{
  "arch": "dit",
  "train_examples": 203450,
  "horizontal_flip": true,
  "head_dim": 48,
  "fused_qkv": true,
  "qk_norm": false,
  "width": 320,
  "positions": "learned",
  "beta2": 0.99,
  "precondition_frequency": 10,
  "grad_clip": 0.5,
  "steps": 5400,
  "epochs": 6.8
}
Rows from block 3, named by matrix and row number. Rows with one number belong to one attention dimension. Each number is 128 + 32 x the weight over its row's rms, rounded and kept within 0 to 255. All counts start at 0. After the name is the row's rms in percent of the matrix's.
# v: attention query, key and value (stacked) (model.blocks.3.attn.qkv.weight, 864x320, the v third), inputs 107-213
# proj: attention output (model.blocks.3.attn.proj.weight, 320x288, transposed), outputs 107-213
v.21 105 [128 128  81 128 128 111 128 128 128 128 128 180  83 128 128 128 128  66 128 128 128 128 128 128 128 128 128 128 128 187 128 128 128 128 128  87 128 128  90 128 128  89 128 128 128 128 178 128 128 128 128 128 128 128 128 165 167 112  52 128 128 128 128 128 195 235 128 168 106 128  82 185 128 157 128  97 137 128 128 117 128 128 128 128 128 128 128  19 128 128 188 115 128 100 128 128 140 128 128 128 128 200 128 128 128 128 128]
v.22 095 [ 96 128  58 128 128 128 128 128 157 128 128 128 162 128 128 128 128  88 128  71 244 128 128 128 128 128  25 128 128 128 204 128 128 128 128   4  94 164 128 128 128  84 128 128 128 128 167 128 128 128 128 159 128 128 128 185 185   1 128 128 177 128 128 128 203  59 128 128 152 128 128  84 128 128 128 128 128 101 128 112 128 128 155 128 128 128 128  95 128 125 128 169 128 128 128 128 128 128 171 128  69 172 128 128 128 128 128]
v.23 109 [128 128 128 128 128 128 159 128  76 128 128 128 128 128 128 128 128 128 128 155 141 128  92 228 128 128  74 128 128 128 128 128 155 128 128  94 128  39 128 128 128 177 128 172  29 197 128 128 128 165 128 157 128  93 128 128 202 128 128 128 128 162  39 206 128 128 128 165 128 202 108  33 128 128 128 128 128 128 128 169 128 128 168 128 128  67 128 128 128 184 194 128 128 128 128 128 179 128  71  82  92 128 204 128 128 128 128]
v.24 119 [128 208 128 128 101 128  61 128 128  77 128 128 128 128 128 106 102 159  71 128 128 128 110 128 128 128 148 182 128 109 128 128 145 128  86 128 128 128 152 170 128 128 128 188 128 128 128 244 128 128 128 219 128 224 128 128 128  94  76 105  11 153  63 128  84 128  91 161 101 128 121 128 128  76  52 128 128 178  74 199 128 194 146 128 128  97  80 175 128 157 107 128 128 128  87 128 178 128 128 128 128 104 128 128 128 128 166]
v.25 085 [128  88 128 128 128 128 128  91 128 128 128 128 174 128  72 128 128 128 128 128 128 128 128 128 128 128 128 226 128 128 128 128  39 128 128 196 128 128 128  95 128 128 128 128 167  76 128 154 128 128 128 128 128 128 158 128 128  85 128 163 128 128 128 189 128  80 128 128 128 128 128 188 128 128 168 155 128 128 158 128 128 128 128 128 128 128 128 183 128 128 128 128 128 177  36 181 128 128 128 128 128 208  65 128 128 177 128]
v.26 097 [128 128 128 128 128 128 128 128 128 128 128 128 128 128 128 128 128 128 128 128 128 128 128 128 144 128 223  65 128 128 128 128  72 128 128  56 128 128 157 217 168 128 128 128  38 128 128 128  68 190 128 128 128 128 128 128 128 100 189 128  80 128 128 128 191  94  91 128 160 128  85 128 128 128 128  86 128 128 128  96 128 128 128 128 128 128 128  84 128 128  52 161 128 128 128 128 128 128 128 128 128 128 128 191 128 128 156]
v.27 085 [128 128 128 128 128  86 128 128 128 128 128 255 128  98 128  74 128 128 128 128 128 128 128 128 128 128 177  62 128 128 128 128 101 128 105 128 128 128 128 128 128 208 128 128 128 128 128 128 128 128 219 128 128 216 128 128 173 159 177 128 128 128 128 128 128 146 128  54  44  71 128  95 128 128 128 128   0 128 128 212 128 128 128 128 128 167 128 102  68 128 128 128 128 128  51 128  80  78 185 128  91 128 128 128 170  60 128]
v.28 084 [128 128 112  64 128 205 173 128 128 167 128 128 128  68 128 128 128 128 128 174 128 128 128 128 128 102  91 223 191 128  51 128 128 128 128 128 205 128 166 128 128 128  79 128 128 128 128 128 128 128 128 128 128 128 128 128 128 128  60 184 107 128  68 179  70 216 128 128 128 128 128 128 128 128 128 128 188 128 128 128 128 128 128 128 128 128 128 128 179 128  56 128 128  14 189 128 128 181  92 128 128 128 128 188 166 112 128]
v.29 089 [128 128 128 128 128 128 128 133 128  88 128 128 128 128 128 128 128 128 128 128 150 128 128 128 128 128 128 242  83 128  76 128 128 128 128  65 128 128 128 128 183 128 128  96 128  21 128 128 128 128 204 128 128 128 128 128  97  62 114 128 128 128  76 128 128 128 128 128 170 128 128  56  80 128 128 128 170 196 128 128 128 128 203 128 128  60 128 255 128 187 128  42  42 128 128 128 128 128  85  63 128 128 128 128 128 128 128]
v.30 089 [128 128  76 128  76 245 128 128  81 128 128 128  15 128 128 128 128 126 177 128 128 128 128 128 128 128 128 128 128  28  47 128 128  89  67 128 128 128 128 128 128 128 128 128 128 128 110 128 128 128 128 128  86 195 128 128 128 128 128 128  99  67 128 128 128 128  32 128 128  86 128 163  60 128 128 128 128 128 128 128  59  69 128 128 128 128 128 128 128 106  98  91 128 128 128 128 128  89 128 128 128 104 128 173 128 110 198]
v.31 085 [128 185 128 128 128 128 128 128 226  54 128 167 128 128 102 128 128 128 128 128  62 128  71 128 128 128   0 167 128 128 190 128 128 196 128 128 128 241 128 187 128 128 128 128 128 128 178 128 128  87 128 128 128 128 128 128 128 128 128 128 205 128 128 128 218 128 128 200 128 128 180 128 128  70 128 192 128 167 128 128  57 128 128 128 128 128 128 183  48 128 128 128 128  98 128  97 128 128 128 128 128 128 128 128  72 128 128]
v.32 103 [ 20 165 128 128  75 103 128 128 169 128 128 128 128 128 128 128 128  91 145 128 128 100 128 128 128 128  60 128 128 128 128 128 128 128 152 128 128 128 128 193 128 128 128 128 128 172 128 128 107 128 128 128 118 128 128 128 128  52 128 128 185 128 128 128 128 128 148 128  63 128 128 128  72  74 200 170 128 128 128 128 128 128 128 108 100 165 180  73 128 165 128 128  83 128 128 128  85  94 128 128 128  43  82  75 165 202 128]
v.33 096 [128  67 128 128 161 128 128 128 128 128 128 128  59 128 128 128 179  77 182 128 128 128 128 128 128 128  60  77 128 128 128 128 189  74 128  55 128 128 128 128 128 128 128 232  62 128 128 128 128 128 128 128 108  82 128  57 128 128 128 128 128 128 128  63 128  57 128 128 128 147 128 128  88 128 128 128 128 128 128 128 128 128 128 159 128  50 128  52 128 128 128  68  72  64 128 128 128 128 128 128  68 128 128 169 128 128 128]
v.34 106 [128 209 128  83 128 128 128 128 128 150 128 128 128 160 128 128 128 128 128 208 128 128  91  33 128 128 128 128 128 128 155 128 128  36  78 128 174 128 128 160 128 163  98 128  85 128 128 128  24 128 128 128 128  23 128  94  66 128 128 128 128 128 128 128 128 128 128 128 109 191 128 128 128 128 109 128 128 128 128 128 104 196 128 105  81 128 174 128 233 128 128 128 128 128 164 128 128 128  70 100  54 128 128 128 202 128 128]
v.35 116 [128 128 128 136 128 168  88 107 128 128 128  46 154 128 128 128 128 108 128 128 157 128  41 128 157 128  57 161 128  82 128  74 157 128 128  78  84 128 107 128 128 128 128 154 128 190 128 128 128 128 216 128 128 179 175  99 162  59 128  80 128 128 128 128  85 128 170 128 128 128 128 128 128 128 128 128 128  79 128 128 128  75 200 202  98 128 128  81 128 128 128 128 128 128  81 128 128 128 168 128 128 156  78 128 128 128 128]
v.36 109 [128 128 128  79 128 128  83 201 196 128 128 128 145 128 128 112 128 128  87  66 128 128 196 128 128 128 233 128 128 128 182 128 194 128 128 102 128 128 128 128 128 128 176 128 128 128 128 128 128 128 153 128 128 128 128 246 128 128 128 128 128  65 128 128 185 128 157 100 205  89 128 128 128 128  75 128 128 128 128 154 128 146 184 128 128 128 128 128 128 128 128 128 128 128 101 128 128 149 128 128 128 128 128 128 128 128 180]
v.37 120 [185 128 128 128 115 128 128  85 128 128 128  57 128 128 203 128 128 128 128 151 128 128 128 128 203 128 128  62 128 128 128 128 171 165 128 128 128 101 128 187 128 128  52 159 128 128 166 145 128 128 128 128 128 128 128 163 128 175 128 128  88 128 128  16 128 128 189 128 106  67 165 128  53  96 128 128 128 128 128 128 162  76  18 128  92  59  80  73  98 128 128 128 128 181 128  37 128 128 128 128  92 128 201 174 128  46 128]
v.38 102 [128 128 128 128 128 216 128 128 128  57 128  97 128 128 128 128 128 128 128 218 144 128 128 128 165 128 128 158 128 128 128  82 249 128 128  93 128 128 128 128 128 128 128 181 128 128 128 128  71 128 128 128 128  30 128 158 128  87 163  92 128 128  92 162 128 128 128 128 177 128 212 128  99  88  57 128 128 128 128 111 128 166 128 128  82 222 128 215 171 128 128 128 128 128 128 128 128 128 128  93 128 128 128 128 128 128 128]
v.39 101 [239 163 128 128 181 128 128 128 128 128 128 128  48 128 128 175 128 128 128 162 128 128 128 128 128 128 128  97  97 179 128 128 155 128 207 167 128 128 128 128 128 128 128  57 128 128 128 184 168 128 128 128 128 128 128  99 128 128 128 128 171 198 128  51 128 128 128  66 128 128  46 168 128  96 128 196 128 128 128 128 128 128  16 128 128 128 128 128  34 139 128 128 128  98 128 128 128  97 128 128  61 128 142 128 128 128 211]
v.40 119 [162 128 128 128 165 128 128 128 128  97 128 203  66 128 128 128 128 128 128 128 128 203 128 128  98 128 128 128 128 184 128 128 157 154 128 128 209 106 128 128 128 128 128  55 161  63 166 128 128 128 128  99 105 128 128 128 128 194 128 192 128 128 128 114 128 156  81 153 128 128 128 199 128 128 128  94 128 128 128 128 178 128  75 178 200 188  25 128 128 128  78 160 176 100 128 128 128 128 128 185 128 128 128 191 128 128 128]
v.41 078 [128 176 128 206 128 128 128 128 128 128 128 128 188 195 128 128 128 128 128 128 128  45 128 128 128 211 128 128 128 128 208 128 128  91 128 128 128 128 128  80 128  59 128 128 128 128 128 128  80 128 128 128 128  72  53 207 128 255 128 128  39 128 128 128 183 128 128 128 128 128 128 147 128 128 128 128 105 189  45 128 128 128 128 128 128 128 128 128 128 111 128 128 128 128 192 128  81  78 128 128 128 128 128 128 128 128 128]
v.42 110 [ 82 128 128 128  88 128 128 175 128 128 128 128 128 128 128 128 128 128 128 128 128 128 128  67 128 128 160 128 128 128 128  67 183 128 128 128  83 128  83 128 128 128 128 202 128 128 128 128 128 128 128 166 128  82 128 128 128   0 128 128 128 195  71 150 128 162 128 128 128 128 128 128 128 128 128 128 128 153 128 128 110 200 128 128  87  43 188 169 128 128 166 152 128 128 128  75  98 166 128  85  73  72 153 128 128  68 128]
v.43 087 [192 128 128 128 128 128 128 128  68  53 128  99 128 132 128 128 128 128 128 198  62 230 128 128 128 128 189 128 128 128  72 128 128  97 128 128 168 128 128 128 128 128 128 128 128 215  90 128 128 202 128 128 128 128 128  61   6 224 128 128 128 128 128  97  73 128 128 128  98  81 218 128 128 128 128 128 128 119 128 128 128 128 128 128  55  65 128 171 128  55 128 128 128 128 182  55  76 128 128  94 177 128 128 128  76 128 128]
v.44 089 [128 128 128  70  83  97 108 128 128 194 128 128 120 123 128 128 128 128  91 128 128 169 128 128 128 128 128 128  59 128 128 128  78 233 169 157 194  70 128 128 128 128 128 128 128 128 128 207 128 128 128 128 128 128 128 128 198 128 128 128 128 128 128 128 128 128 128 128 128 128 128  91 128 128 174 128 128 128 128 128 128 128 128 128 128 128 128 128 128 128 128 128 128 128  28 128 128 128 128 128 112 102  83  84 128 128 128]
v.45 105 [128  68 128 201 168 128 181  79 128 168 128 128 128 128 128 128 128 128 128 128 128 128 128  84 128 128 128 128 166 128  83 128 128 210 206 128 128 128 171 128 128 128 128 128 128 128 128 128 128 128 105 128  97 128 128 128 128 128 128 217 181  77 128  63 128 128 128 128 128 128 180 128 128 128 128 128 128 128  74 128 199  94 128  91 100 158 100 128 128 117 128 128 163 128 128 160 128 128 128 163 128 128  60 128  88 128 106]
v.46 104 [128 139 128 128 190 128 128 156 158 128 202 185 213 128 128 128 128  77 128 128 128 128 128 128 128 128 128 177 128 128 128 217 128 142 128 128 128 128 128 128 128 128 187  80 196 128 128 128 205 128 128 128 201 160 128 128  79 128 128 128 205  71 201  64 128  71 128 128 170 128  51 128 128  51 170 128 128 128 128 128  90  55 128 107 194 166 128 128 128 128  66 128 128 128 128 146 105 128 128 128 204 128 128 128 128 166 128]
v.47 087 [128  69 169 128 128 128 128 128  61 128 201 128 128 128 128 128 203 128 128  75 128 128 128 128 189  88 128 128 128  57  73 128 198 128 128 128  75 128 152 128 128 167 128 128 128  79 128 128 166 128 128 128 128 175 128 128 128 128 128 167  92 128 128  71 128  43 128 128 176 128 128 128 128 128 128 128 202  95 128 128 128 128 128 128 128 128   0 128 128 128 128 128 205 128 128 128 128 128 128 238  72  66 128 128 128 128 128]
v.48 087 [128 128 128 128 128  80 128  42 128 158 128 128 128  80 128 128 128 128 128 128 128 128 185 128  93 128 128 128  52 128 128 154  92 128 139 128 128 128 128 128 128 128 128 128 205  39 128 128 128 128  97 128 128 128 128 186 128 128 128 128 172 128 128 221 128 128 128 128 128  58 128 128 209 128 128 173 190 128 128 128 128  71 128 128 128   3 128 128 128 128 108 196 128 128 128 128 128  68 128 128 128 128 128 128 215 189 128]
v.49 095 [128 128 128  71 128 219  72 128  43 128 128 128 128 128 128 128 128 184 128 196 128 128 128 128 151 128 128 128  94 128 128 128 128 190 128 172 216 128 128 171 128 128 128 128 106 178  97 128 128 128 183 182 223 158 128 128 128 128 128 128 128 166  68  84 155 128 128 106 128 128 128 128 128 128 128 128 128 128 166 128 128 128 128 201 128 128 156 128 209 128 167 128 112 128 128  35 128 128 128  92  98 128  86 128 128 128 233]
v.50 087 [128 128  82 128 128 128 128 128 128 128 128 186 128 128 116 128 163 128 128 128 151 128 128 128  61  83 128 128 128 128 128 174 128 128 128 128 128 128 128 128 128  88 128 128 128 128 128 128 128 128 166 128 128 128 199 128 128 128 128 128 128 128 128 128 128 185 128 128 128 172 166 128 128 128 128 128   7 128 128 128  72 128 128 128 216 128 128  83 128 128 128 223 128 128  37 128 128 128 128 139 210 128 128 128 128 128 128]
v.51 090 [128 128 128 128 128  53 202 128 128 128 111 108 128 128 128 128 128 128 128 128 128 128 128  77 128 128 128  72 128 128 128 128  43  84 128 128  49 128  79 195 128  98 128 128 128 128 116 128 191 128 128 128 128  49 128  66 164 128  27 128 105 128 128 128 128 188 128 159 128 128 128 128 255 128 242 128 105 180 128 128 128 128 128 128 128 128 226 128 128 128 232  70 182 179 128 143 128 128 128 128 128 128 128 128 128 128  59]
v.52 105 [128 128 128  57 128 128 128 128 128 128 128 106 128 128 128 128 128 128 128 181 178 128 154 128 128 128 128 128 128  72 128 128 128  87  56 128 128 128 157 128 128 128 128 128 128 128 105 128 195 128  87 128 128 128 128 158  32 182 128 128 188 128 145 128 163 128 128 128 184  41 128  44  99 128 128 128 128 128 128 128 128 128 128 182 128 128 128 128 128  67 128 128 107 128 171  82  91 128 128 128 128  64 128 128 128  88 255]
proj.21 093 [128 128 175 128 128 128  60 128 128 161 128  40 128 128 128 128 128 128 165 128 175 128 128 128 128 110 128  66 128 128 174 128 153 190 128  79 163 128  45 128 169 128 128 128 128 128 128 148 128 128  61 128 147 128 180 128 128 128 128 128 187 128 128 167  65 128 128 128 128 128 150 163  56 100 128 128 128 128 128 189 128 128 128 128 128 128 128  69 183 128 128  72 128 128 170 128 128 166 128 128 128 128 128 128 128  79 128]
proj.22 116 [145 128 185 128 128 128 128 106 128 128 140 128 165 128 128 128  95 128 150 128  60 128 128 189 128 128 128 128 128 128 128  71 128 199 128 128 128 176 128 128 128 128 128 165 128 167 128 128 128 128  95 173 128 128  91 193 128 253 185 128  83 128 128 128 160 128 128 128 128 128 162 211 128 188 114 128 128  87 128  61 171 108 128 128 165 128  72  62 128 128 128  99 128 128 128 158 190  72 155 128 128 128 128 128 128 128 128]
proj.23 101 [128  66 175 128 220 128 191  95 128 128 128 128 128  33 128 128 128 128 128 142 128 128 128 128 128 128 128 128 128 128 128 175 128 128 128  76 128  38 128 128 128 128 128  72 128  82 128 128 128 128 128 128 128 162 128 128 128 128 128 128 205 128 128 128 125 128  81 147 128 128  73 128 128 128 175 214 200 185  80 128 128 128  75 128 128 128 128 216 171 128 128 128 128 128  72 128 128 128 128 137  18 128  90 128 128  58 128]
proj.24 108 [172  43 128  82 208 128 128  79  98  65 186 128 128 128  79 173 168 128 102 128 128 168 128  48 128 128 100 177 128  75 128 157 128 128 128 128 128 128 176  56 128 128 128 128 128 128 128  33 128 128 128 128 194 128 128 128 128 101  95 128 128 128  63 128 128 128  73 128 163 128 128 128  87 128 206 128 128 236 128 128 128 128 128 128 168 128 128 189 128 128 128 128 128 128 128 100 128 128 128 128 128 128 128 128 103 128 128]
proj.25 094 [128 186 128  73 128 128 128 128 165 128 128 128 128 128 128 128 143  43 128 128 128 128 128 128 128 170 128 186 128 128 128 128 222 128 128 128  97 128 128 148 128 128 128 128 159 128 128 177 128 128 128 128 128  78 128 184 128 182 128 207 128 128 128 128 188 128 128 128 128 128  98 169 149 128 128 128  76  64 160 128 128 128 171 128 128 128 146 188 128  99 128 182 128 128 128 128 175  90 128  36 128  46 128 128 128 128 128]
proj.26 108 [128 128 128 128 128 153 128   0  81 128 212 128 128 128 128 128 128 128 128 128 128 128 128 128  75 128 128 128 128 128 128 128 128 128 128  96 128 128 128 128 128 128 128 128 128 128 128 128 128 128 198 128 128 128 128 128 128 206 230 128 128 143 162 128  76 155 147 128 128 128 101 128 128 128 102 128 108  63 128 128 128 128 128 128 102 128 128  73 128 163 247 176 128 128 128  95 187 128 128  91 216 158 150 145 128 128 128]
proj.27 087 [130 128  64 128 128 128 128 128  62 159  36  17 128 128 128 128 128 128 128 128 128 128 128 128 128 128 128  29 128 128 189 128 128 155  50 189 128 128 128 128 128 128 128 128 128 128 128 128  92 119 128 128  67  46 128 128 117 177 212 128 128 128 128 128 128 128 128 128 128 107 128 128 128 128 161 128 128  99 186  65 128 128  49 128 128 128 128 128 128 102  69 128 128 128 112 128 128 128 128 128  39 128 128 128 128  83 128]
proj.28 095 [128  69 128 128 128 128 227  42 128 128 128 128 128 128 128 128 128  81 128 128 128 128 128 128 128 128 179  87 128 128 178 128 128 128 128 128 128  45 128 128 128 128 128 128 128 128 110 128  82 128 128 128 128 128 128  49 128 128 128 183 128 128 128 128 128 202 128 128 128 128 128 128 128 128 128 128  64 128 128 128 128  86 128 128 128 128 128  97  17 128 128 208 104 199 128 128 188 128 128 128 167 128  98 170 128 128 128]
proj.29 095 [128 128 189 128 128 128 170  80  75 128 128 128 128  77 128 202 128 128 128 128  49 128 128 128  93 128 128 128 128 128  75 128 128 128  66  78 128 240 223 128 128  73 128 128 128   5 128 128 128 128  92 202 128 186 128 128  88 128 128 178 128 128 128 128 128  68 175 149 128  88 128 128 128 128 159 128 128 249  92 136 107 128 128 128 128  98  42 255 128 128 195 128 202 128 128 128 240 128 128 128 128 128 128 128 153 128 128]
proj.30 097 [ 85 128 128 128 128 106 128 128  99 128 148 128 147 128 128 128 128 128 128 128 128 128 128 128 128 128 128 240 128 128  83 128 128 128  65 128 128 128 163 128 128 128 119 201  85 128 128  86 128 128  70 184 128 128 128 202 128 128 128 128 128 128 128 128 128 128 159  89 128 174 128 179 128 128 128 128 128 128 128 128 128 128 128 128 128 128 128  47  49 128 128  47 128 128 128 128 200 128 128 128  49 197 168 128 128 128 128]
proj.31 095 [128 128 170 128 128 128 128 128 128 128 153  85 128 128  83 128 128 128 128 171 128 128 128 128 128 128 128  96 128 128 150 128 128  93 128 128  89 128 128 128 128 128 141 183  94 128 128 128 128 128 128 128 128 128 128 128 128  88 128 128 152  73 128 128 128 128 128 128  85 128 177 128 128 128 128 128 128 208  61 128 128  44  93 128 128 128  59  99 128 128 128 128 128 128 190 128 128 128 128 155 128 128 128  56 128 128 128]
proj.32 105 [128 156 128  83 128 128 128 211 128  77 128 128 128 128 128 128 186 128 128 128  46 128 128 158  82 128  64  76 128 128 129 162 128 128 172  64 128 128 128  87 128 128 128 128  74 128 128 128 191 128 128 128 169 128 185 128 128 128 128 128 128 128 128 128 128  92 128 128 192 128 241 128 128 128 206 128 128 188 128 128  49 128 158 128 156 151 128 163 128 128 128 128 128 128 128 128 128 128 128 128 128 128  77  89  96 128  98]
proj.33 106 [128 128 128 193 128 128 128 161 128 128 128  92 205 128 128 128 128 193 128 128 128 128 128 164 128 128 128  45  72 128 128 128 128 128 160  27 128 128 178 128 170 108 128 128 128  91 128 128 128 128 128 128 128 159 128  42  67 128 231  61 174 128 128  97 128 128 128 128 175 128 137 167 128 207 128 189 211 128 128 128 128 128 128 128 128 128  61 128 128 128 173  86 128 128 128 128 128  79 128 128 128 147 145 128 128  74 128]
proj.34 095 [128 128 208 100 128 128 128  79 128 128 128 128 128 128 128 128 128 128 128 128 128 155 128 128 128 128 128 128 140 128 128 128 128 128  81 128 128 128 128 128 128 128 128 128 128 160 128 128  53 128 128 128 128 128 128  69  92 128 128 128 128 128  90 128 128  60 128 193 128 128 212 128 128  78 128 150 128 128 206 128 114 202 128 128 128 128 128 159 128  67 128 242 184 128 128 128 128 128 101  51 128  73 128 128 128 128 128]
proj.35 118 [161 128 128 128 128 128 128 235 128 105 128 229 128  90 128 128 163 128 128 128 128 128 181 128 128 128 105 151  74 128 128 128 128 128  81  61  79 128 128  77 128 128 128 128 128 128 128 155 128 128 128  97 156 100  82 128 128 128 128  98  47 128 128 128 128 128  89 128 128 128 128 128 187 128 142 128 112  68 128 152 128  76 116  63 167 128 128 208 128 128 128 128  85 128 128 128 128 128 128 128 128 128 128 128 128  90 128]
proj.36 098 [128 128 128 128 128 128 128  87 128 128 171  71  36 128 128 128 128 128 128 128 128 128 128 128 128 128 128 179 128 102 128  79 128 128 128 128 142 195 128 128 156 128 128 128 128 128 128 128 128 128 128 181 128 217 128 239 128  88 128 128  77 128 128 128 146 128 128 128 128 203 128 221 128 128 128 128 128 128 128 108 160 128 128 128 128 128 128  82 128 128 205  73 128 128 128 128 128 128 128 128 128 128 128 128 128 128 128]
proj.37 112 [128  85  86 128 210 128 128 128 164 128 128 179 117 128 128 128 128 128 128 148 128 128 128  97 128 128 128 128 128  94 169 197 128 128 177  77 128  50  64  83 128 128 128  99 128  75 128 128 128 128 128 128 128 115 173 113 128 128 128 160 128 128 128 128 128 128 128 128 197 128 128  76 128 146 128 128 160  82 128 128 178 128 128  95 177  63  91 166 128 191 128 128 128 117 128 160 128 128 128 179 128 173 128 128  63 161 128]
proj.38 099 [128 174 128 128 175 128 128  25 128 128 128 176 128 128 128 128 128 128 128 128 128 174 159 128  88 128 128 128 128 128  89 128  26 128 128 128 128 199 128 128 128 128 128  68  75 128 172 128 128 128 157 128 128 184 128 128 128 128 128 128  52 128 128 128 128 128 128 128  70 128 128 183 128 128  74 128 128  29 128 128 128  82 128  86 128 170  83 235 128 128 227 128 128 155 128 128 128 128 128  68 128 190 128 128 171 128 128]
proj.39 107 [128 128 128 128 128 128 128 170 200  93  88 128 165 128 152 128 128 128 128 203 162 128 128 128 128 168 128 185 128 128 128 188 128  82 128 102 128  60 128 128 128 128 128 128 128  98 128 128  77 128 178  97 128 128 128 222  85 128 128 128 168 159 128  65 128 128 127 128  76 128  53 128 128  98  88 128 213 128 128 131 128 128 128  89 152 128 128 194 128 128 146 128 128 128 171 128  77 128 128 128 128 128 128  85 128 128 128]
proj.40 103 [128 128 128 128 128 149  92 128 128 128 128  18 128 128 128 128  83 187 128  92 128 128 128  52 128  95 128  57 128 128 128 128 128 128  59 128 128 128 128 128 128 128 128  52 128  93 221 128 128 128 128  75 128 128 128 128 128  92 128 128 128  62 128 128 111 128 128 128  79  93  73 128 128  74  93  90 128  66 128 113 128 160 128 128  87 128 178  75 128 128 187 128 128 128 160 128  89 219 128 128 128 128 128 128 128 128 128]
proj.41 083 [128 128 128 128 128 128 128 128 128 128 128 128 128 128 128 128 128 128  74  59 128 128 128 128 128  64 128 128 128 128 128 128 128 219 219 128 128 128 128 128 128 128 128 128 128 128 128 128 128 181 128 128 128 128 255 128 128  23 128 128  89 128 128 128 128 128 128 128 128 128 128 128 128 128 128  90 177 128 128 128 128 128 128 169 128 128 128 128 191 128 128  97 128 128 128  41 128 128 128 201 105 128 128 128 128 128 128]
proj.42 105 [128 113 128  79 203 128 128 189 128 128 128 128 128 128 128 128 128 128 128 144 128 128 128 128 128 128 232 128 128 128  58 128  67 128 128 128 128 128 128 128 128 128 128 214 128 174  61 128 161  62 128 128 128 128 128 128 157 128 183 128 105 128 128 198 128 128  86 202 128 128  85 241 128 128 128 128  71 198  94 128 128 128 128 128 128 128 146 128 169 128 128 128 128 128 128 128 128 128 128 100 128 128 128 128 149 183 128]
proj.43 097 [ 89 128  83 128 207 128  69 128 128 128 128 128 128 128 128 128 128 128 188 186 128 128 128 128 128 128  88 128 128  91 128 153 128 128 128  87 128 128 171 128 169 128 128  94 128 128 128 128 128 128 181 128 128 128 133  65   7  79 128 128 175  50 104 128  64 128 128 128 128 128 128  54 128 181 128 128 128  51 208 198 128 128 108 128 128 128 235 128 128 128 128 188 128 170 128  89 128 128 128 128 128 147 181 122 128 200 128]
proj.44 086 [180 128 128  56 128 128  46 170 128 128 128 128 128  85 128 128 208 128 128 128 128 107 128 128 128 128 128 128 128 128 128 196 173 128 128 128 128 128 128 128 128 128 128 128 146 128 128 128 128 128 128 128 128 172 128 128 128 128 128 157 128 128 128 176 128 128 128 128 128 128 128 128 128 128 128  46 128 147 128 185 128 128 165  67 174 128 128 198 128 128 128 128 128  67 128 128 128 128 128 128 128 128 128 128 128 128 128]
proj.45 110 [128 243 128 128  45 128 128 128 128 128 128 156 128 128 128 128  82 163 128 128  54 128 128 182 128  90 128  25 128 128 128 128 128 128 128 128 128 176 128 176 128 128 128 128 128 128 128 128 128 128 128 128 128  64 128 128 128 100  80 159 102 128 128  90 188 128 128 128 168 112 187  76  83 128 128 128  41 128  72 128 128 128 128 128 128 128 128 128 128 128 102 128 128 128 184 178  56 128 128 128 140 128 128 128 128 128 128]
proj.46 094 [128 128 128 183  27 107 183 219 128 128 128  79 128 128 128 128 128 128 128 128 128 128 122 170 128 128 128  44 128 128 128 128 128 173 128 128 128 128 128 152  95 128 128 182 128 128 128 128 128 128 128 128 128 128 128 128  69 195 128 128 128  84 128 128 128  47 128 128  55 128 128 128 199 128 128 128  94 128 128 128 128 128 128 128 128 128 128 128 128  89 128 128 128 128 128 128 128 128 128 128 128  90 128 128 128  93 128]
proj.47 088 [128 163 128 128 195 128 128 128 128 128 128 128  68 128  87 110 128 128 128 128 128 128 128 128 128 128 128 128 114 128 107 128 128 128 128 128 128 196 170 128 128 167 128 128 164 128  67 128 154 128 128 128 128 195 128 128 180 151 128 128 128 128 128 128 228 128 128  63 128 128 128 128 128 229 128 128 128 128 172 128 128 128 128 128 128 148  68 128 128 128 128 128 128 103 128 128 128 128 128 203  53 182 128 128 128  96 128]
proj.48 089 [128 128 128 128 128 138  77 128 128 128 128 128 128 128 128 128 146 140 180 128 128 128 128 180 128 128 128 128  54 128 128 128 222 128 167 119  83 128 128 128 128 128 128 128 128 128 128 128 128 128 128 128 156 134 111 128 128 128 128  96 128 128 128 128 128 128 128 128 128 166 128 128 128 168 108 128 128 128 128  94 128 128 128 128  62  56 181 128 128 128 203 128 128 128 128 128 143 128 128 128 128  78 128 128 128 195 128]
proj.49 097 [128 128 128 128 128 128 128 128 239 128 128  90 128 128 128 128 128 128  54 236 128 128 128 128 128 128 128 255 128 128 128 128 128 128 128 219 103 128 128  60 128 128 128 128 128 152 128 128 128 128 128 128 128 128  42 128 128 128  60 128 128 128 115 128 128 128 128 128 128 128 128 128 128 128 128 128 128  66 182  84 128 230 165 128 128 128 190 203  75 128 128 128 128 128 119 128 128 128 180 128 128  93 128 128 210 128 128]
proj.50 081 [128 128 128 128 128 128 128 128 128 128 246 128 128 114 128 128 128  44  86 128 128 128 128 128 128 108 128 128 128 128 128 204 128 128  77 128 180 128 128 128 128 128 128 128 128 128 128 128 128 179 128 128 128 128   4 128 128 128 128 128 128 128 128 128 128 128 128 128 182 128 128 128 128 128 110 128 128 128 128 201  12  75 128 128 128  73 128   0 128 128 128 150 128 128 128 128 128 128 128  90 128 145 128  71 128 128 101]
proj.51 098 [151 105 128 128 215 128 128 128 128 128 128 128 128 128 128 128 128 128 128 128 128  81 128  79 128 128 128 141 128 128 128 128 201 128 128  99 128 128 128 128 128 128 128 128 128 128   0 128 176 189 128 128 128 128 128  13 128 128  55 128  69 156 128 128 128 128  50 169 128 128 128 128 128  74 128 128 128 201 128 128 128 128 128 128 128 128 159 204 128 128 128 160 128 128 128 163 183 155 128 173 128 128   3 128 128 128 128]
proj.52 089 [128 128 128 128 128 128 128 162 128 128 128 128 128 128 128 128 128 128 128 128 128 128 128 128 128 128 128 149 128 128  97 128 103 128  23 194 128 128 180 128 128 128 128 128 128 188 128 128 128 128 128 216 128 128  74 190  94 105  65 128 128  52  84 128 128  85 128 128 101 128 128  18 128 177 128 128  37  52 128  98 128  92 128 128  43 128 128 128  65 128  72 128 128 128 128 128 128 128 128 128 128 128 128 128 128 128 128]